A small masked image model, trained from scratch.
Model: 64-pixel images, activation gelu.
Training: soap at rate 0.0039, 26800 steps.
Data: 45211 training examples, 37.9 epochs.
Rows from block 12, named by matrix and row number. Each number is 128 + 24 x the weight over its row's rms, rounded and kept within 0 to 255. All counts start at 0. Numbers have three digits each. After the name is the row's rms in percent of the matrix's.
# conv: pointwise conv (model.blocks.12.conv.weight, 512x256x1x1), inputs 64-95
conv.77 087:100156155152114093113099117158159076144186160106113132093125117113095135105032138140146109143133
conv.78 118:119114137121126144096155125172132121126129179121113162136108091155085162113165117093152138093123
conv.79 112:141136125128112137096121127177118130111117109135134170137130134166132121143116110142123110138111
conv.80 093:159105087155147147137113103092142123114104115105124114149133091092157130113092106108123145120135
conv.81 111:149141115102166169088130133148123147135116117144152085110148130073155098145126152121123159126148
conv.82 078:094118112133118115087111127065178087088126133119174130161102119141157141118132148135150174163144
conv.83 107:122156138125130132128128122121143143141136144107126154151170119101115147123129149129130146115129
conv.84 069:138114096132122154115129111118150127115133086142116093157126123128139156094149086119140153140132
conv.85 105:132129171105124130150122117113144109139100169137124154119139063108129110150138135094162087120140
conv.86 109:133169128122113118127134150120138098116121101122148118100117130135123147140123144115116140071118
conv.87 126:120144166137194114073156145144144127103165087081122116125114096117139152130136127131145153128124
conv.88 080:069140090108123083103136122123121122081118122147144075118135136133163146126103132117134131104150
conv.89 106:136126148088075105125123107127111105123175188133125127124147113118131107099131130093166130125137
conv.90 091:143124106101126117105137100135099138087133136115136095121087153111120149142094122103141139154091
conv.91 128:124161156146187107125114093115110126129153062126127116157145126139122076105120117130160098196112
conv.92 075:129131124121159134114134150153143104107119120137135108140196139176112143099148120131110087166115
conv.93 084:131139129097111107162116125074128130116101076143222137100125127104104129127094131113126126138115
conv.94 128:135111058123096119114127088124108112138118104158128156125100125101148151137151121090118124104107
conv.95 096:129107149129134153131156119120122115137122109119152147112132173155149110135156124158131101142110
conv.96 117:136095072130124111140126123111147149161132097145133107131144133144177117143124138147128078107117
conv.97 099:105127150137100088139109146099107142148094111125131136088152128155138116153126138143111126111181
conv.98 079:099111143126142113077161103124152125111103085091114132122116154140125140149070142156132140122130
conv.99 108:139146126098131131122139121105121137136136118134104131144105084130116155136098116121134098146100
conv.100 121:139122128111116126118147158109120190122104131116101159137135081129135126100107143086122116166192
conv.101 079:081147117110093162131130120150080145142166141111137120106130119132126099137100137123108118136130
conv.102 088:116101071119183141162101129114125105101163129149134208125140111106159126081179127152129126156158
conv.103 108:153153093150126144125122198108120133123092135131105126108179124131093215117135189125119162117153
conv.104 114:149133096099150152145132143125121164153112149117121139137150117083107139143104092223119137096131
conv.105 096:163128155159156113106137151114101166125148130100126124153191144133137139139111093145177236107111
conv.106 105:105160120132147144152119130082168126119136108149138162138118093122163110134153125146141103131128
conv.107 076:149146127114124137089158123121122191128138147112133150140094118162136142126165160079126131095148
conv.108 100:149163143088153124117110178149145105127147127103137165141119136137125120128142151145104124113129
conv.109 078:161117151102136128057095159156148162148126094138118131150132148167164158129071109128111054125122
conv.110 085:149135166145090178176084141160103123108137131121134149114096155138147138115105134112115105105146
conv.111 117:135120123136112129144153104141116122136131123135126087111156133143116116172142115091153116161125
conv.112 099:084125136124132133150164141095115118130135137147109167176121156121129109116162106129126150125133
conv.113 096:135180127111101127152098141112121079175164123141103124135137147112123121139181143159150124106151
conv.114 114:123072136154148103127189092153157141128127065094140131117120125105135100138117164146116162120105
conv.115 085:119127130160137110111147087105078092141135114172149113139162087163091141116126143140144148134144
conv.116 082:125117105127119090121119132135104141133141123118170111149140187134104100122066187185117081098133
conv.117 108:138108128139162190214052120139156109096181125164184114153139151127164100135152157135134091156117
conv.118 106:114137084144131118104139100135107142137125117130100116144171145129137125131125113172116167154125
conv.119 111:120097112116156163143146165121145121149170142110115142129095096136143099106196090090102122136123
conv.120 091:096097125098172142115103101096126133137127135154141157130139095139122140124121122134135156153122
conv.121 082:166108152124111153151115113145147139126103121123106146128135163126163108088130126156108150149113
conv.122 102:106135127149134097104151140140117135164129135132111121056142105098133131106140136132128099118116
conv.123 102:125114147140118156131130153150106107087110121173116146114107142144104114118133114102134208142121
conv.124 118:137119128118119118121134121112116131137130132126154102132131100118126131116122129116130124124122
conv.125 086:152106091129135155198182094110143131110094095120141133121125125126147134095113131146119117105163
conv.126 103:108151115170128093155086121121165126129123125151133167104133121141153120134134087150124126158084
conv.127 108:147100110094144118132102137140093149130135120091124128126130133087133127154162137133158117139161
conv.128 103:134115139149115085144114159111153101079109116137117141121135130102137148151152065149084129093140
conv.129 109:141137106098166148117073132138115161107158137099143117168099160166124179103151120088136114131142
conv.130 081:069152128129095139151146125150157120174137129117141143137088175106138090116097099112142144134114
conv.131 111:103104138136169130150137108120139096126118133119136172117125101130125131118128127121120090132096
conv.132 096:119097139149137099176131145160103138132147130136100178124135156129102142170135135089141127130103
conv.133 096:106113100115127128136101101126115135122132148175110114129157131129119102110144131096142087142118
conv.134 107:178152124104111109160145135129107141111148092130107109109095128124159169108144155132111137084114
conv.135 078:144141159143124126067104124127149151149172127128080146108092135123095126102114137161099083135161
conv.136 108:144119145081135083084128112133149048096145124103128137189116127136115132143100097096154118124139
conv.137 096:129115169146093097136132096171162164141144160150110136131149154102136120141141121156131087111154
conv.138 101:135118124110161110141132123149134109155141124154139124101122162165093130106113158127102136140098
conv.139 096:135164094139117124123108124133164070105101121160135095148115167127121170144145116105123142077105
conv.140 094:115106125096099155130142126128111142115120122134131126102120109135095136122127116137157157119164
conv.141 106:120127114101136078131146144142142128111110114122123112111107137127129135119125148079123151116126
conv.142 089:089123088152178102117151092156175166108127148108100121130141126117147133129131119111177115176174
conv.143 111:129157152140130143222134126128130137146154128128135148133104102146146134152110133143154147102099
conv.144 094:107090121080104125100123119117133136093167081133134154121153172137163167128168149171109093109116
conv.145 118:099120126114150131159122146139190091129093117126123132138119104131142121124158111134136109108131
conv.146 081:105132117123122120134117128136130115127132106131128127125128119255117109127121143128122117136121
conv.147 109:139123158113129139132157170107115164140095163136175101135139133157141124107128130134138120132123
conv.148 091:151119076159148092124121114128154101124122124112102117147107143127174092134138168150159162119099
conv.149 099:116123141143122138129136082139079160117144138138134169178118118156142194156119150144130103163114
conv.150 077:140111136104160141113108147153138113124170139119125106124112122152147131162131196137099094070118
conv.151 090:085165118087154164168113102115151154134139150120127137098113149129120126091127123122123096175174
conv.152 111:175108141111132152136153107170112139127154174106134123135123156112121145121128172144128109155136
conv.153 122:115126100207098090130113140124136153145163124138118127115110113108123139113136137130115115132120
conv.154 090:151113074137143117162115079154164128120102151152144130145092095155129147155128124118150124111161
conv.155 085:151155125139098141098133122157147086117110147100116126095137139144175154118159107112135117099136
conv.156 108:113120104135116107131124136147150128105133147173109131115085151099125128135108131165121185170113
conv.157 092:118153111137103142111108125110143180129140087120148138082142139150140129102148117108116126089088
conv.158 112:145126129105115109089129136062114161130104100152121122139105120149139124108152112119137109135147
conv.159 104:119112091103151141122099094103148089092137101133139152138157116147097122144103093068162120213145
conv.160 119:117133105107083096113093123112151083120113148139133125135125110107130105134096142086105152093129
conv.161 116:126116144120129160140111137142122132156127100125126130130113091111116141102147139111132077137135
conv.162 095:144121131137153134155157138085118139131160131133088175136128090134112145130133132106092130133127
conv.163 091:118108125111125138132155112106104128130126107170195126167141181099099138150144138108099125176162
conv.164 092:093145123118090113077125137142110148104133161136136146123153141124108139140117108147140124124111
conv.165 089:101166123140087129161139098140171148125102099126119106145167101119108143086095139204150139135122
conv.166 118:117133104144121128115153136112111117147116101111192155168110126102120125129087137100106113087105
conv.167 141:157128135137136126142225123108098118149122117132114154158154132119140148111180142074114132119107
conv.168 095:106143153171166104130117113121151110126116121128144111110169124101115143122084115207121143122159
conv.169 118:150153105105095147119134152143120139084118141141127123151099123067151103123134153132144144115105
conv.170 077:144099156106184114124131147151135099139114106141131111133158161150133133112128110140104110185166
conv.171 093:102105119182122152091137109096123136102130119175153132115137140158142134125149113130152136121117
conv.172 118:135158134103139127134108132161117109126148093131133089147119132158160136096107151110131077149142
conv.173 114:135114140078147135130146179108106150124127108155141175103116128117126135137135146101107132109075
conv.174 109:116155101199153115150135167084160113141154094119120121128126100119138133150117112127123127134156
conv.175 090:087132087154140120125153118121147150124108161123139098119144132132107100134158088141143116105121
conv.176 115:114110134137102127096158174108105143099141136124119094134104131146113163138123143110157152094143
conv.177 088:153151131125135157099072129101170142115170137131167096109118192184119134121121088123116159125148
conv.178 123:118105131105124126121125128106127126129136125169111123143136132120126126145107122088124125131139
conv.179 083:129108113087100145117127119134124179116102118137126118122129139132128130117133130109132082136121
conv.180 094:147133116140101121145133130143145115134100123131154146131133109147136120114144108115155114116140
conv.181 125:120123155202130123123131144123156116095102171145122157153109118119140141103137126128091153152108
conv.182 110:134119100148141121101138135131129158147125143135153145153117108110101135133132108175126156139101
conv.183 086:122118103179101110143136128132110137116161110102132136132107098141148139191108141102130212097115
conv.184 119:126135118073158120126086141127140134095134080122103144127131146108114106089146135173086150150158
conv.185 090:131158113138132149102126174090099144173116123139132124142160159102127137132139104130117163141126
conv.186 098:131124118126142143068111113061160097140107153129096122154109108145121139101096138122141130135126
conv.187 111:143147088119129103114121115131128102160109114111092111164125142183116121139116140131126122111131
conv.188 107:139110151121141162125117141105150099129114131121142126122081128118151117148139136113086137156143
conv.189 092:094139094156071106166119161087131093122105134098135112137102112097117112139147095116146120141098
conv.190 101:126159123152123168119102140139099113101173117121111146152154079160105156094094120118132112124121
conv.191 091:106111154120131121117147146122152113117118193115124163146131138137139153144123103122124161151145
conv.192 110:122108098125136138142127185136131141132124094134156114107130126182111158149114199136106116135130
conv.193 100:148134112079116151176131165115141132137138140101177148158109104143103148133114133123127081145144
conv.194 094:091153158118097130120143132122127154102147134151114127125105180125143093105186126138117100124173
conv.195 076:101106105150136121144129135170120120126109146140146128134123142130158125142108096123125120123140
conv.196 095:152127092115134145153101150146154126139133142148140127165126095152129111116154138200133098102125
conv.197 126:155122134110148134112149092095114113119167124109133107148137119120119129112076169093158114123113
conv.198 103:118122172129125102162136139125138136137126120069101140111128111109108102116116143140137088166128
conv.199 092:074127154120100123122127127096127083104118135155134134104127130121098142124134170127096121142143
conv.200 114:090130142141169112074087141174170114119101166147121154119123169127109147144162138113136107140148
conv.201 089:128162144132136109137150138142125168115112173131142134126152111135086139089152131134116119157087
conv.202 134:128144135145126162114120120170142116099104097140125110147130088112147144126172108121137118122157
conv.203 110:134079128151133119106132132134124103105108089118128149118128125105143098115111158098109172100055
conv.204 091:129137102170122166133149123088137125105133120086110132130156122144100135143136129154132116078144
conv.205 110:137124146119124133132087156135131118144113181149200118130104175146092090129146089107129135129146
conv.206 098:124077144126131130173145153208128105116103146137115110095156139133109135082121104144134125143150
conv.207 105:146101148129100140089144138113122105145103126091143115123124111125087144138159100052131174096123
conv.208 099:138143163147149116183112144160134115135134152126144143108133174105069140143145131107115100114137
conv.209 071:114138083056095142121137106134121098120123132124126099126102114104172103102106125132142102108139
conv.210 085:142115123135124097126147135136109116125142131110174135144129108140127123118099122139138131135142
conv.211 087:141158161115122127162135135147112180123169112143176129106104121121197111123131130148108112132111
conv.212 091:126123167129127122155126095136095136124085156154117146130110135129125105124135121160115147112100
conv.213 083:124130160129143128145093115165162163118118132120113106133128149147103109156128118144115150087113
conv.214 086:126118120121099140124152117067107136149113115127159079139117171140121130125134160098126124142131
conv.215 099:129136143103118118137112121148099124151144138150112140116118174084090133144136162153109115146117
conv.216 063:124099129104153120145165136093171120177129123090148120160131104107118146125082067159133106118117
conv.217 089:113137127117135143145109159121095164156137144135106146129119177140101125063155124098120126157182
conv.218 108:139142127110130136124128122081136146090137126110115105156119147139079124103122067092144119126137
conv.219 116:144109108135163164143104116121114150126117148088154133154105113094129170144104104114145104146157
conv.220 095:094141107143157166146130094156120152107123146160111091215099176123134134127137090118128146156148
conv.221 097:144095107130145135111135121125141126118129138139139141130126084132128146134149127123135148147143
conv.222 094:100094123141162107161107113142116119094105114173096134126153099139098110115134146147158174118149
conv.223 090:117098119174160147130110101111179113149116167109077152133140158156124123145118114148140109130117
conv.224 106:130182116088078130121127111109117159144126098108106130123116142127151098131089121169133092116115
conv.225 090:100142140165114137124145078155110083099128125130099130137110117142126132130157127172142155103169
conv.226 083:157135103130147132255103139096134127135160120145143101127122109145135127140148125118110131144135
conv.227 100:122117135109100142148107091149135117167128085129113090079120142125113097090117092158100145115126
conv.228 095:102150136126131115094160131140119155103118081139154160136133120093102177113109117168101105145136
conv.229 089:111141122063117114107152122131127132151138157142134083123150154101131143146158121107150133105166
conv.230 131:123142109228137124110114147121131147112113105163160144130136143133159125141112114085108117132138
conv.231 121:107116142131137123146144134165160123121126151160119118141107169126141125146136138153123138144148
conv.232 082:161183137102122143147178120108142112150156112093110091108123122146143122109137143135095107112133
conv.233 074:116140142152153104112118118153133135137152044149111120148080129137090131143140147156099173096138
conv.234 088:125124145152121103144138117105156146114151143097121124129099148163125131122069153096159140107127
conv.235 105:108101151111141092150129144120120120136100121080089149145137124154144132091138119110142135158159
conv.236 124:125114091139149115144094129117156108123153101113113149152130156116155109138130148179104143092171
conv.237 100:113175129139088095104135087128154156120100119141115115091174121098088124140149053123091137081114
conv.238 110:148119126171110119106093076166148202125134145200111117109159128125143125115139110138101110098140
conv.239 096:141159120110119072117161142107115141084137198153161108107195086137092154151104110141140127094159
conv.240 127:133121115100094128097124108125120096130140127128105152142122111112114122155123133128070119122143
conv.241 092:122108133141153114251125111097118121099149110148166159098132132161118112115137129079130134117108
conv.242 089:106118142134134145143128081124122176139145107129129139136131141135097121102130137091145166154117
conv.243 095:170157086114170142094102113120126115128117141086122094151140075157158127132101131115106148111104
conv.244 102:103169108106117141133166132091097174129105134121122109146174144141122153127144140135118122122111
conv.245 093:160133146130170120114133140099143063125094148155140117125148109129144174080076143106141110160119
conv.246 104:144102127119111152134141118111117090133127083114124163151120130134121127164090157118154113129093
conv.247 087:137101132138109103106176127138120142166105113092130100162148125127117125150125133127114109141078
conv.248 096:147134146088141145142110120162170109130112134125171104111053099132129136153168167115128104068151
conv.249 112:131139120110120156145122102128130113103117156134056128141102109180115143134131130132127091119153
conv.250 102:118136112107153109084136143164128201146140135133145120173134120166147128143139131080105099126085
conv.251 085:119143108112135136101134155105141107150166103135149133154141111141149126138160130088164170139115
conv.252 102:105137131122144087182136109147144122137138161163150120139111160110103147185151156122165135138134
conv.253 111:087147123130115158127127124112138138137115144091134158101116136111135126130141114193089147115124
conv.254 098:144135129121142112123149120130145110125159108123091092092149112156159138108123137085138121091131
conv.255 115:148141170114138124115140122125113149118130119122140152117083147118138107140147138109139147141106
conv.256 103:137133117146127070133123128160063124133148094168154151106143114131149096109081107123150132104145
conv.257 089:148150194106090144133151120145161138163142079119099131104120172094101130132108095112135170091127
conv.258 094:111120128101092118135103120139156140113114113145126136106080099158111146122144117097128121118073
conv.259 103:108140102160126097157125096138119128125131112113143122141114107108112157132143106115110146187155
conv.260 128:139154110116130104160102107117144129138171116112141175116142153107165131118162115126108114105150
conv.261 092:151134102163114100067136131121118132133104116143118090147125164071151149119151154118181152157138
conv.262 108:126158121121111121121106131130139113146140095116164112143131161196106237127104147096131158136124
conv.263 109:085150095160163148191117143114107168144131121126122160104115132101140127101141125189143123124084
conv.264 089:154129152089145137172104113152136118091197104126077113128116125149084154111147120106154132169105
conv.265 085:096114114142142129155154149149137130131159132128125114112147088114142083155100124132162120107161
conv.266 096:112159090159105112199122151144124119145135095114105129102192118129115119121135152133150171125164
conv.267 099:152118146120126128152111149123116132132131118123113151181110086121135153111159103102146119084124
conv.268 115:104141144142089124149104118104103100131143098148087127126126093121095126139115087083092156104118
conv.269 099:129114126139147150088115137141100134133109106139133112151123155141109112113136133128090171149157
conv.270 125:132102123127107161134138123142093134171125145126124138130104124140155125125134112146152123135163
conv.271 114:130113111113192151115082130155132167137112088177140141151110146128113117092119114132124095118131
conv.272 113:159122125171109125110145131139102141115127134179127138153193127113113130157139128139136134118111
conv.273 096:106151118100131100178143107193108112086151169121114167119143136120137128180153130119148151136108
conv.274 092:159118122137161120116155167107124125157089094152131110121155092159108087136095163135113138108135
conv.275 119:122135161125111121150128156101112130128150123134138095130145078107083151113113142177166160133117
conv.276 081:136121144115097128109176109137081137122106131093148100136141132127135178115110131117176103148121
conv.277 110:107137125134131152125146127140153151105154136115123125110106128122121163114117179156181140115125
conv.278 097:118125136111120141149137135155138166111116126109107123156139125120197146067081157146147183100107
conv.279 119:100116146139134149142148122117063125123108127092108144131132155124109109135148136124126159109066
conv.280 107:140144144118131132127154099134115118123110146132065125171104149077114143124114171128147135157110
conv.281 065:091141133148127124156152137106145117154134170117140137140134092112131115107173102141133136128131
conv.282 109:102123128147104052160130132120152105141170113190146141143168125101122148101115108139087115159141
conv.283 097:176106156141138110137124150118116109127136120093144183130143152086116123122123168145159155108157
conv.284 083:122157113136134137181117138169117148102103140135123123183114109140116089123156110100151147136133
conv.285 109:169139115124079142110157118162160144152104111138153096121134172133127156110106149108178127147113
conv.286 095:105169122119114138116201106138164116142139108137110106115131135115101125168101095091192094134087
conv.287 108:134108136178126149083095106108098161140170108103131094144084132166106118174147139118128140172137
conv.288 083:142120125084131119116124113173121101172101133147108104139138175151124117150175148125116123112145
conv.289 109:171138116130109101139159112110130113124130075126138142153130113113146104088101139119151126158105
conv.290 103:124172155127130158103157113128120140106151148181105164097126107132121126124114140161147137154102
conv.291 105:134155107122106102073121115153120151132164142125074156121120137123131116109117098130107117128132
conv.292 077:160161090157102153121128106200144130166133168096163107121146123102122130119118098188129115151117
conv.293 110:124153126101103138143145099122114126135143081155119073141142096129129157126114167152123116139151
conv.294 107:113124130137127119133126145130113103111153124103122160154098116143121138160131154207138086163085
conv.295 083:093127109122139142148151114094113155162123110169122092168119104125141158131139112110124100178122
conv.296 102:150171146098124126096153164121113154106155114159111140129119117138147074140132151101154144095121
conv.297 129:136158141173104145130128114148167109113107099167114133141143109119111144095142101099102161134092
conv.298 090:126114113150087125130157123098106151149125173168126109145103127126151127138060117156141103088135
conv.299 095:121155138145173123118077127125161101112162100127137124148150133105069132090160070147109140122154
conv.300 104:130133137126132131125109109114148153141133110115153137128149163112123098103144117115138120150113
conv.301 090:124116126129107122143084102086148119136129127105133127124091141147096104128126119124113144118175
conv.302 109:126121144103127128133151128147100104119111118136119115154099131124138134119136129131118139131129
conv.303 135:132117099146158104123174159091133140130135149106133103080151162125097136116153203145120101136134
conv.304 078:162134126111111124086125129206125097137113120100143115160152107104098125116081111094119130129104
conv.305 108:129095100113113140117147140129062089128145148132107166109121154151121140124173120107140111125082
conv.306 101:089119127116127109185137118163090135139128132139115134118138105145128161151155147153103117146148
conv.307 099:139138103150114122136158126109094120101144096117134116099084124129108109184160135123139148162109
conv.308 110:114124120121103118115159100150124107145109126107121113156132129240147131116119128125129067107114
conv.309 108:139120136086164093124138132120123127086174113124115132139152100116107128141159111132097088117114
conv.310 084:142141097117143130124107128108134143158129142113111141124140131129109093126105049130108129130136
conv.311 094:115125122143135104219146123142119113111126059143100118165135135101142142119111105098124145133100
conv.312 069:101129171134147112067133144075141105112111111133162088150148132129136144152150121157130138127151
conv.313 092:114124080109112146110145108173122170137122110107159108088182127140133102097099093122131092123145
conv.314 096:100115101104118091115139098138129122087137122098117112158158151135121134168107153082118112105143
conv.315 112:153084164091109153112056163141138149162086072119121143113110114129109169148136159120121115116125
conv.316 099:127109132128145123127112152136064099139126114133164102113138119096101159172122135108138158187147
conv.317 093:139099071151117112125132130146114156104146136110106081125101146114131124123140099195142142148118
conv.318 109:083158096122134133146120144140122112105101092148106121137124149136125151113155125082133177126125
conv.319 103:136136113122123120171127156118132134107143167122176121149138156176167135115093141114110155126100
conv.320 104:115119104129096083110107146121150151148122128148132121128166121165116122117125095145162137119133
conv.321 093:122087112149132106114128095134135115107138081180158109143139167137159175116167140131111109124140
conv.322 101:122120133128164122133121159140096149153137148106106144120098186117144119161131118082126150124122
conv.323 075:167075128097145107143121123125152158161093113134117143146134127121116127119093118159090123127115
conv.324 098:135182126138126144109115137133165114150116113154145124147172158141117144139120125123131094101156
conv.325 094:145139143129138139126160105128114144131109143126126129111133081130115110114095145135156145103119
conv.326 106:144141091109144130110152117123101148128114085167135177094093121121112091112098096114106116126135
conv.327 090:125132163124177109194142147127105141112150159107141103147142083127142109152087107134108100125150
conv.328 080:101122116121115145171150124141139105155112142096098113128137127143113140106112131113134099136112
conv.329 073:139158117136116149064137139228147134139142141136121166128149135125159119117169162136128134143142
conv.330 096:142178113120149118157107105105158077124153089154130144089131110133118173120124111132143180126125
conv.331 091:152129155104152145107131129117137108134121075114096107134134087141094140105135119127122164117108
conv.332 080:071105110173166116124117169106165195129124141131123130124121106104155108119093160136161117161164
conv.333 089:137135151112129104194115119093142115145146114121171145152145146136125109153186134120101115138125
conv.334 079:139117109154084084145132102137142124118151148164158150102115093121104150136117131137108133135135
conv.335 107:151158126114100154157108120144170147160161145116110133150081151111136105123105157171156147135136
conv.336 097:132116129154110140150110107164112122127150089120125132143144121166066167147103089117132133141145
conv.337 081:132098146138090140119104128069103109154136135098113095151117095090109159138134078147141144167123
conv.338 121:122102187160168127094126116078157147139141104104141100149092119140147123115076118122148142152181
conv.339 105:152081162128121114139145101112102137111181111186133144120086099112104121141117111121099122134134
conv.340 096:153099145185132120115097121101144155128098157160096132146107173132145114117129137136121129165143
conv.341 105:117103171126116118133133112136102103124100123168066147106118120099136176154152124133089115111109
conv.342 082:121152153107064137183140099118139132093147173148104155139092118115119132152116135128151104115143
conv.343 103:116101137112133126156108159125141104140156107166144115191143146153142084120105128050120157116115
conv.344 078:116125139088123133147100143147106121130116130132119099123131108115135135143109113110121174140131
conv.345 102:129157179128166126154134105127098101135124153130128104158150114126137119101118153075124085209111
conv.346 106:139106121139142179160152126075104107133162173126084155179120094150160160127142150103123089127124
conv.347 096:166112160138121164173159158120131076150124124133137100145121115137129130105120111137125120158100
conv.348 079:169171129086129137117130146149126158153134139105127113141118112125109135138147162103110157058148
conv.349 117:105096132123125162106085123153102121160099196142108109137140134123147149124105158159125118136127
conv.350 097:122150121111141150132152112128158116146114141116167154116134146117139122131151086121105152108119
conv.351 088:147127115110113118161166143132105109119147078129114137118117124115141140160121116157146091127128
conv.352 088:131146121139145153150122144129125149110162138157109121128118093138169119169161162137138168146144
conv.353 092:097131151107136167114168138152108122126139173164112130120117096114147108136134131159141101121125
conv.354 101:137132125158111082140124096108181101156079108155098144118119147132145128106125140155084078135155
conv.355 087:163118124122093120127088126129131142145147120135124153101133121116132108128138148119141219174100
conv.356 109:107119140137179152087165108154140119124120109127166098099128125141116118131120121115165116172147
conv.357 109:123124126123161108145137072127116203156129081107092146162130126096103129165118130087118108111134
conv.358 080:157150097151131101097110126115153098117135108136122104124164132144103117117130116122116112117146
conv.359 066:131114103123105136052106151110144126140180096105116180139134104124116125100110118118129153114114
conv.360 128:117141150142105130128062097138165107112113120132159128171122148150111123119128126087109150116139
conv.361 111:143107135126133128127131123144172146147111062127151126128112117130122180114103144141132115178136
conv.362 090:110132148106077123130157114151120075136132114117134126098152134114153146130120105097081127109114
conv.363 107:124131111185120155120122159133161130149151137117132139138154124122137112118111098133158111133147
conv.364 116:135118117095144114142110225140130092119106137143112149100147157140114128111132115105092111122101
conv.365 075:111148126116098147071116121131175132132106127135140152147113139142146094134107106103140134139168
conv.366 103:148140169147154143107120117161125116162149124127125094150146146063147153089105137059115121152120
conv.367 123:140124144126114110105168164095139153153112133157132124119130135130119088106116131118130148091089
conv.368 087:149142120141159125142134172133092150104125118127121147129145142133094126152161122130107127138112
conv.369 103:124106140090102140149105184142135136101112110112095088120140124139146122150116120183134170094160
conv.370 087:135120133155143126155122121107148109144126149108125088151148114135142138163132158165124155099095
conv.371 110:131152119105137133121097134089155099138105089134123130138120101140131147119080147164149101131119
conv.372 085:119150102124158106089129142144128144125108142119139127118082098129128153147154168152093112176140
conv.373 060:124139151118127103084115128163135176117123152123203113137092178102099140164112118144145129095133
conv.374 099:125160165120093136128120115111151100120171132135150120115154147156127109107111127175109143132156
conv.375 094:115130149170147166136129131139159093104068153172152127171117135169118157107116096133122134116113
conv.376 096:108115118125079113161142132128135140082136117110118116133139189124143134122157094133200203150105
conv.377 085:138129111138122108084145112120158172118128160135088167107131098129140124156108163099133164127134
conv.378 075:126082141134122112038093101124138121141140136152142111109152150101160115145121134107109111152123
conv.379 093:157131139121126100099121123126115102171162101134237118183111147148147100119084123122112130094138
conv.380 100:126157105137106110126146151123159120082088160119134149135106119152121146142110084117122114146101
conv.381 100:107106155106168117176100152142099081135154142123099114154146087140132120124130124094157149139144
conv.382 092:110130139115153114100148114111156160138139106154124135147119149132130112161112134071168141181127
conv.383 088:127142152125077130181110110180145150097115099136153126198093139120143171098140074065102137125119
conv.384 073:091124128121154120137136153151138164174167163127133137180124099116150103118174126146109146126128
conv.385 088:131143141098158160108125152138131115146134123124115126182118104157169128122123142091103088083111
conv.386 105:097131118137133146150110144102089118097140138175129161170161082173089126104102117148093120152115
conv.387 106:137135116110102131117109128127132105150168119185136102162087107174139140118131166118138110132118
conv.388 096:160111124115132136165153130146130170128109148117131120149137115152132107160136082162091084127134
conv.389 109:120158106136116076128093103161128123138101109168144142107106119139133136119135137152127128152098
conv.390 097:134119144100130140147114181086116154145128164082143109121120141108090120112140157102102102132130
conv.391 078:112149112123151122139087146123136125101138130121135113123146172128121133099174085127121153106112
conv.392 101:134184128124143113148140163110114135097097102099096149113145127129130153186126142144116087133164
conv.393 083:141152141112129133172131123137119162068111198115147133108136177133102123131180127086125120117127
conv.394 109:142145097122157143164118109160146056167170139110117128110123091170115136166127129135133105137125
conv.395 092:095143141101137125127159156111108152153099108089148134070139134133074084152115126094115078145150
conv.396 125:136128175147125111149093148119098136141123134129107111141125152077128150125085078088154122104110
conv.397 103:110129103120153162105113141174109140111166121131136179104128172137111134159116152115147160135111
conv.398 114:136111119139122127097128126112110117150096152123127095114097133108129156118115095093147136139157
conv.399 103:087108138105162119132119081124107147134146125156148141113133142126152119111140101094140129230135
conv.400 124:143146166138139115129126174112096106127095115131116114151108116127105120170112132126126119174118
conv.401 121:133177168173147124097134129126113144110063126120124133148135122137146106093129118179136135132121
conv.402 104:128138131160104114158136128106179123133071107086146128129100155118137131153126103149118102117115
conv.403 101:105106132104119167120114135098183137113129097109159098104129149148108157126128147102115080121080
conv.404 094:138119108116158087131140107130118111105118133117177130095157145181131108131129112116114130137154
conv.405 115:145147095094109129136113160116114154104119127122129114114118128110140135100138186082111134116142
conv.406 135:126134124118116122127100135132153184105148133143129121169094175129142130107131116198145132096103
conv.407 093:120120147096172166114120102127124144135135129155115113134129115176133108106117117115132123156123
conv.408 103:140129134113132134114129129098118129135128101118123167116128143155149104150136138118110123135125
conv.409 085:126120118120122135135105145148106123139159132149101135126131149133121102147127188103111096142136
conv.410 114:144132134136139171157099079123137104079083095132099107118131134133101121127116122129109059144136
conv.411 120:158149160105125111116154132129149144140110118201115134128117129142141129119138110150112119130143
conv.412 122:119115147111125185102146121085126152141091140072151101135101145130150155149122140102162125130136
conv.413 085:110117153091135149180120122110132116097147146127136151128120128123137150097095150164125139145139
conv.414 114:104124168109137112132121142106143146132112133160140144103146083101139132223083093119101103133175
conv.415 096:125099122133101126126113128129130137147073187126138117072109139143112106155112140119128136088142
conv.416 084:142148134150158140100145146136153171136171108151091108133150111127124133147137096122105124137124
conv.417 127:139109084129149147150135133131118123107100093127133150126098071135136108091142121141097129133117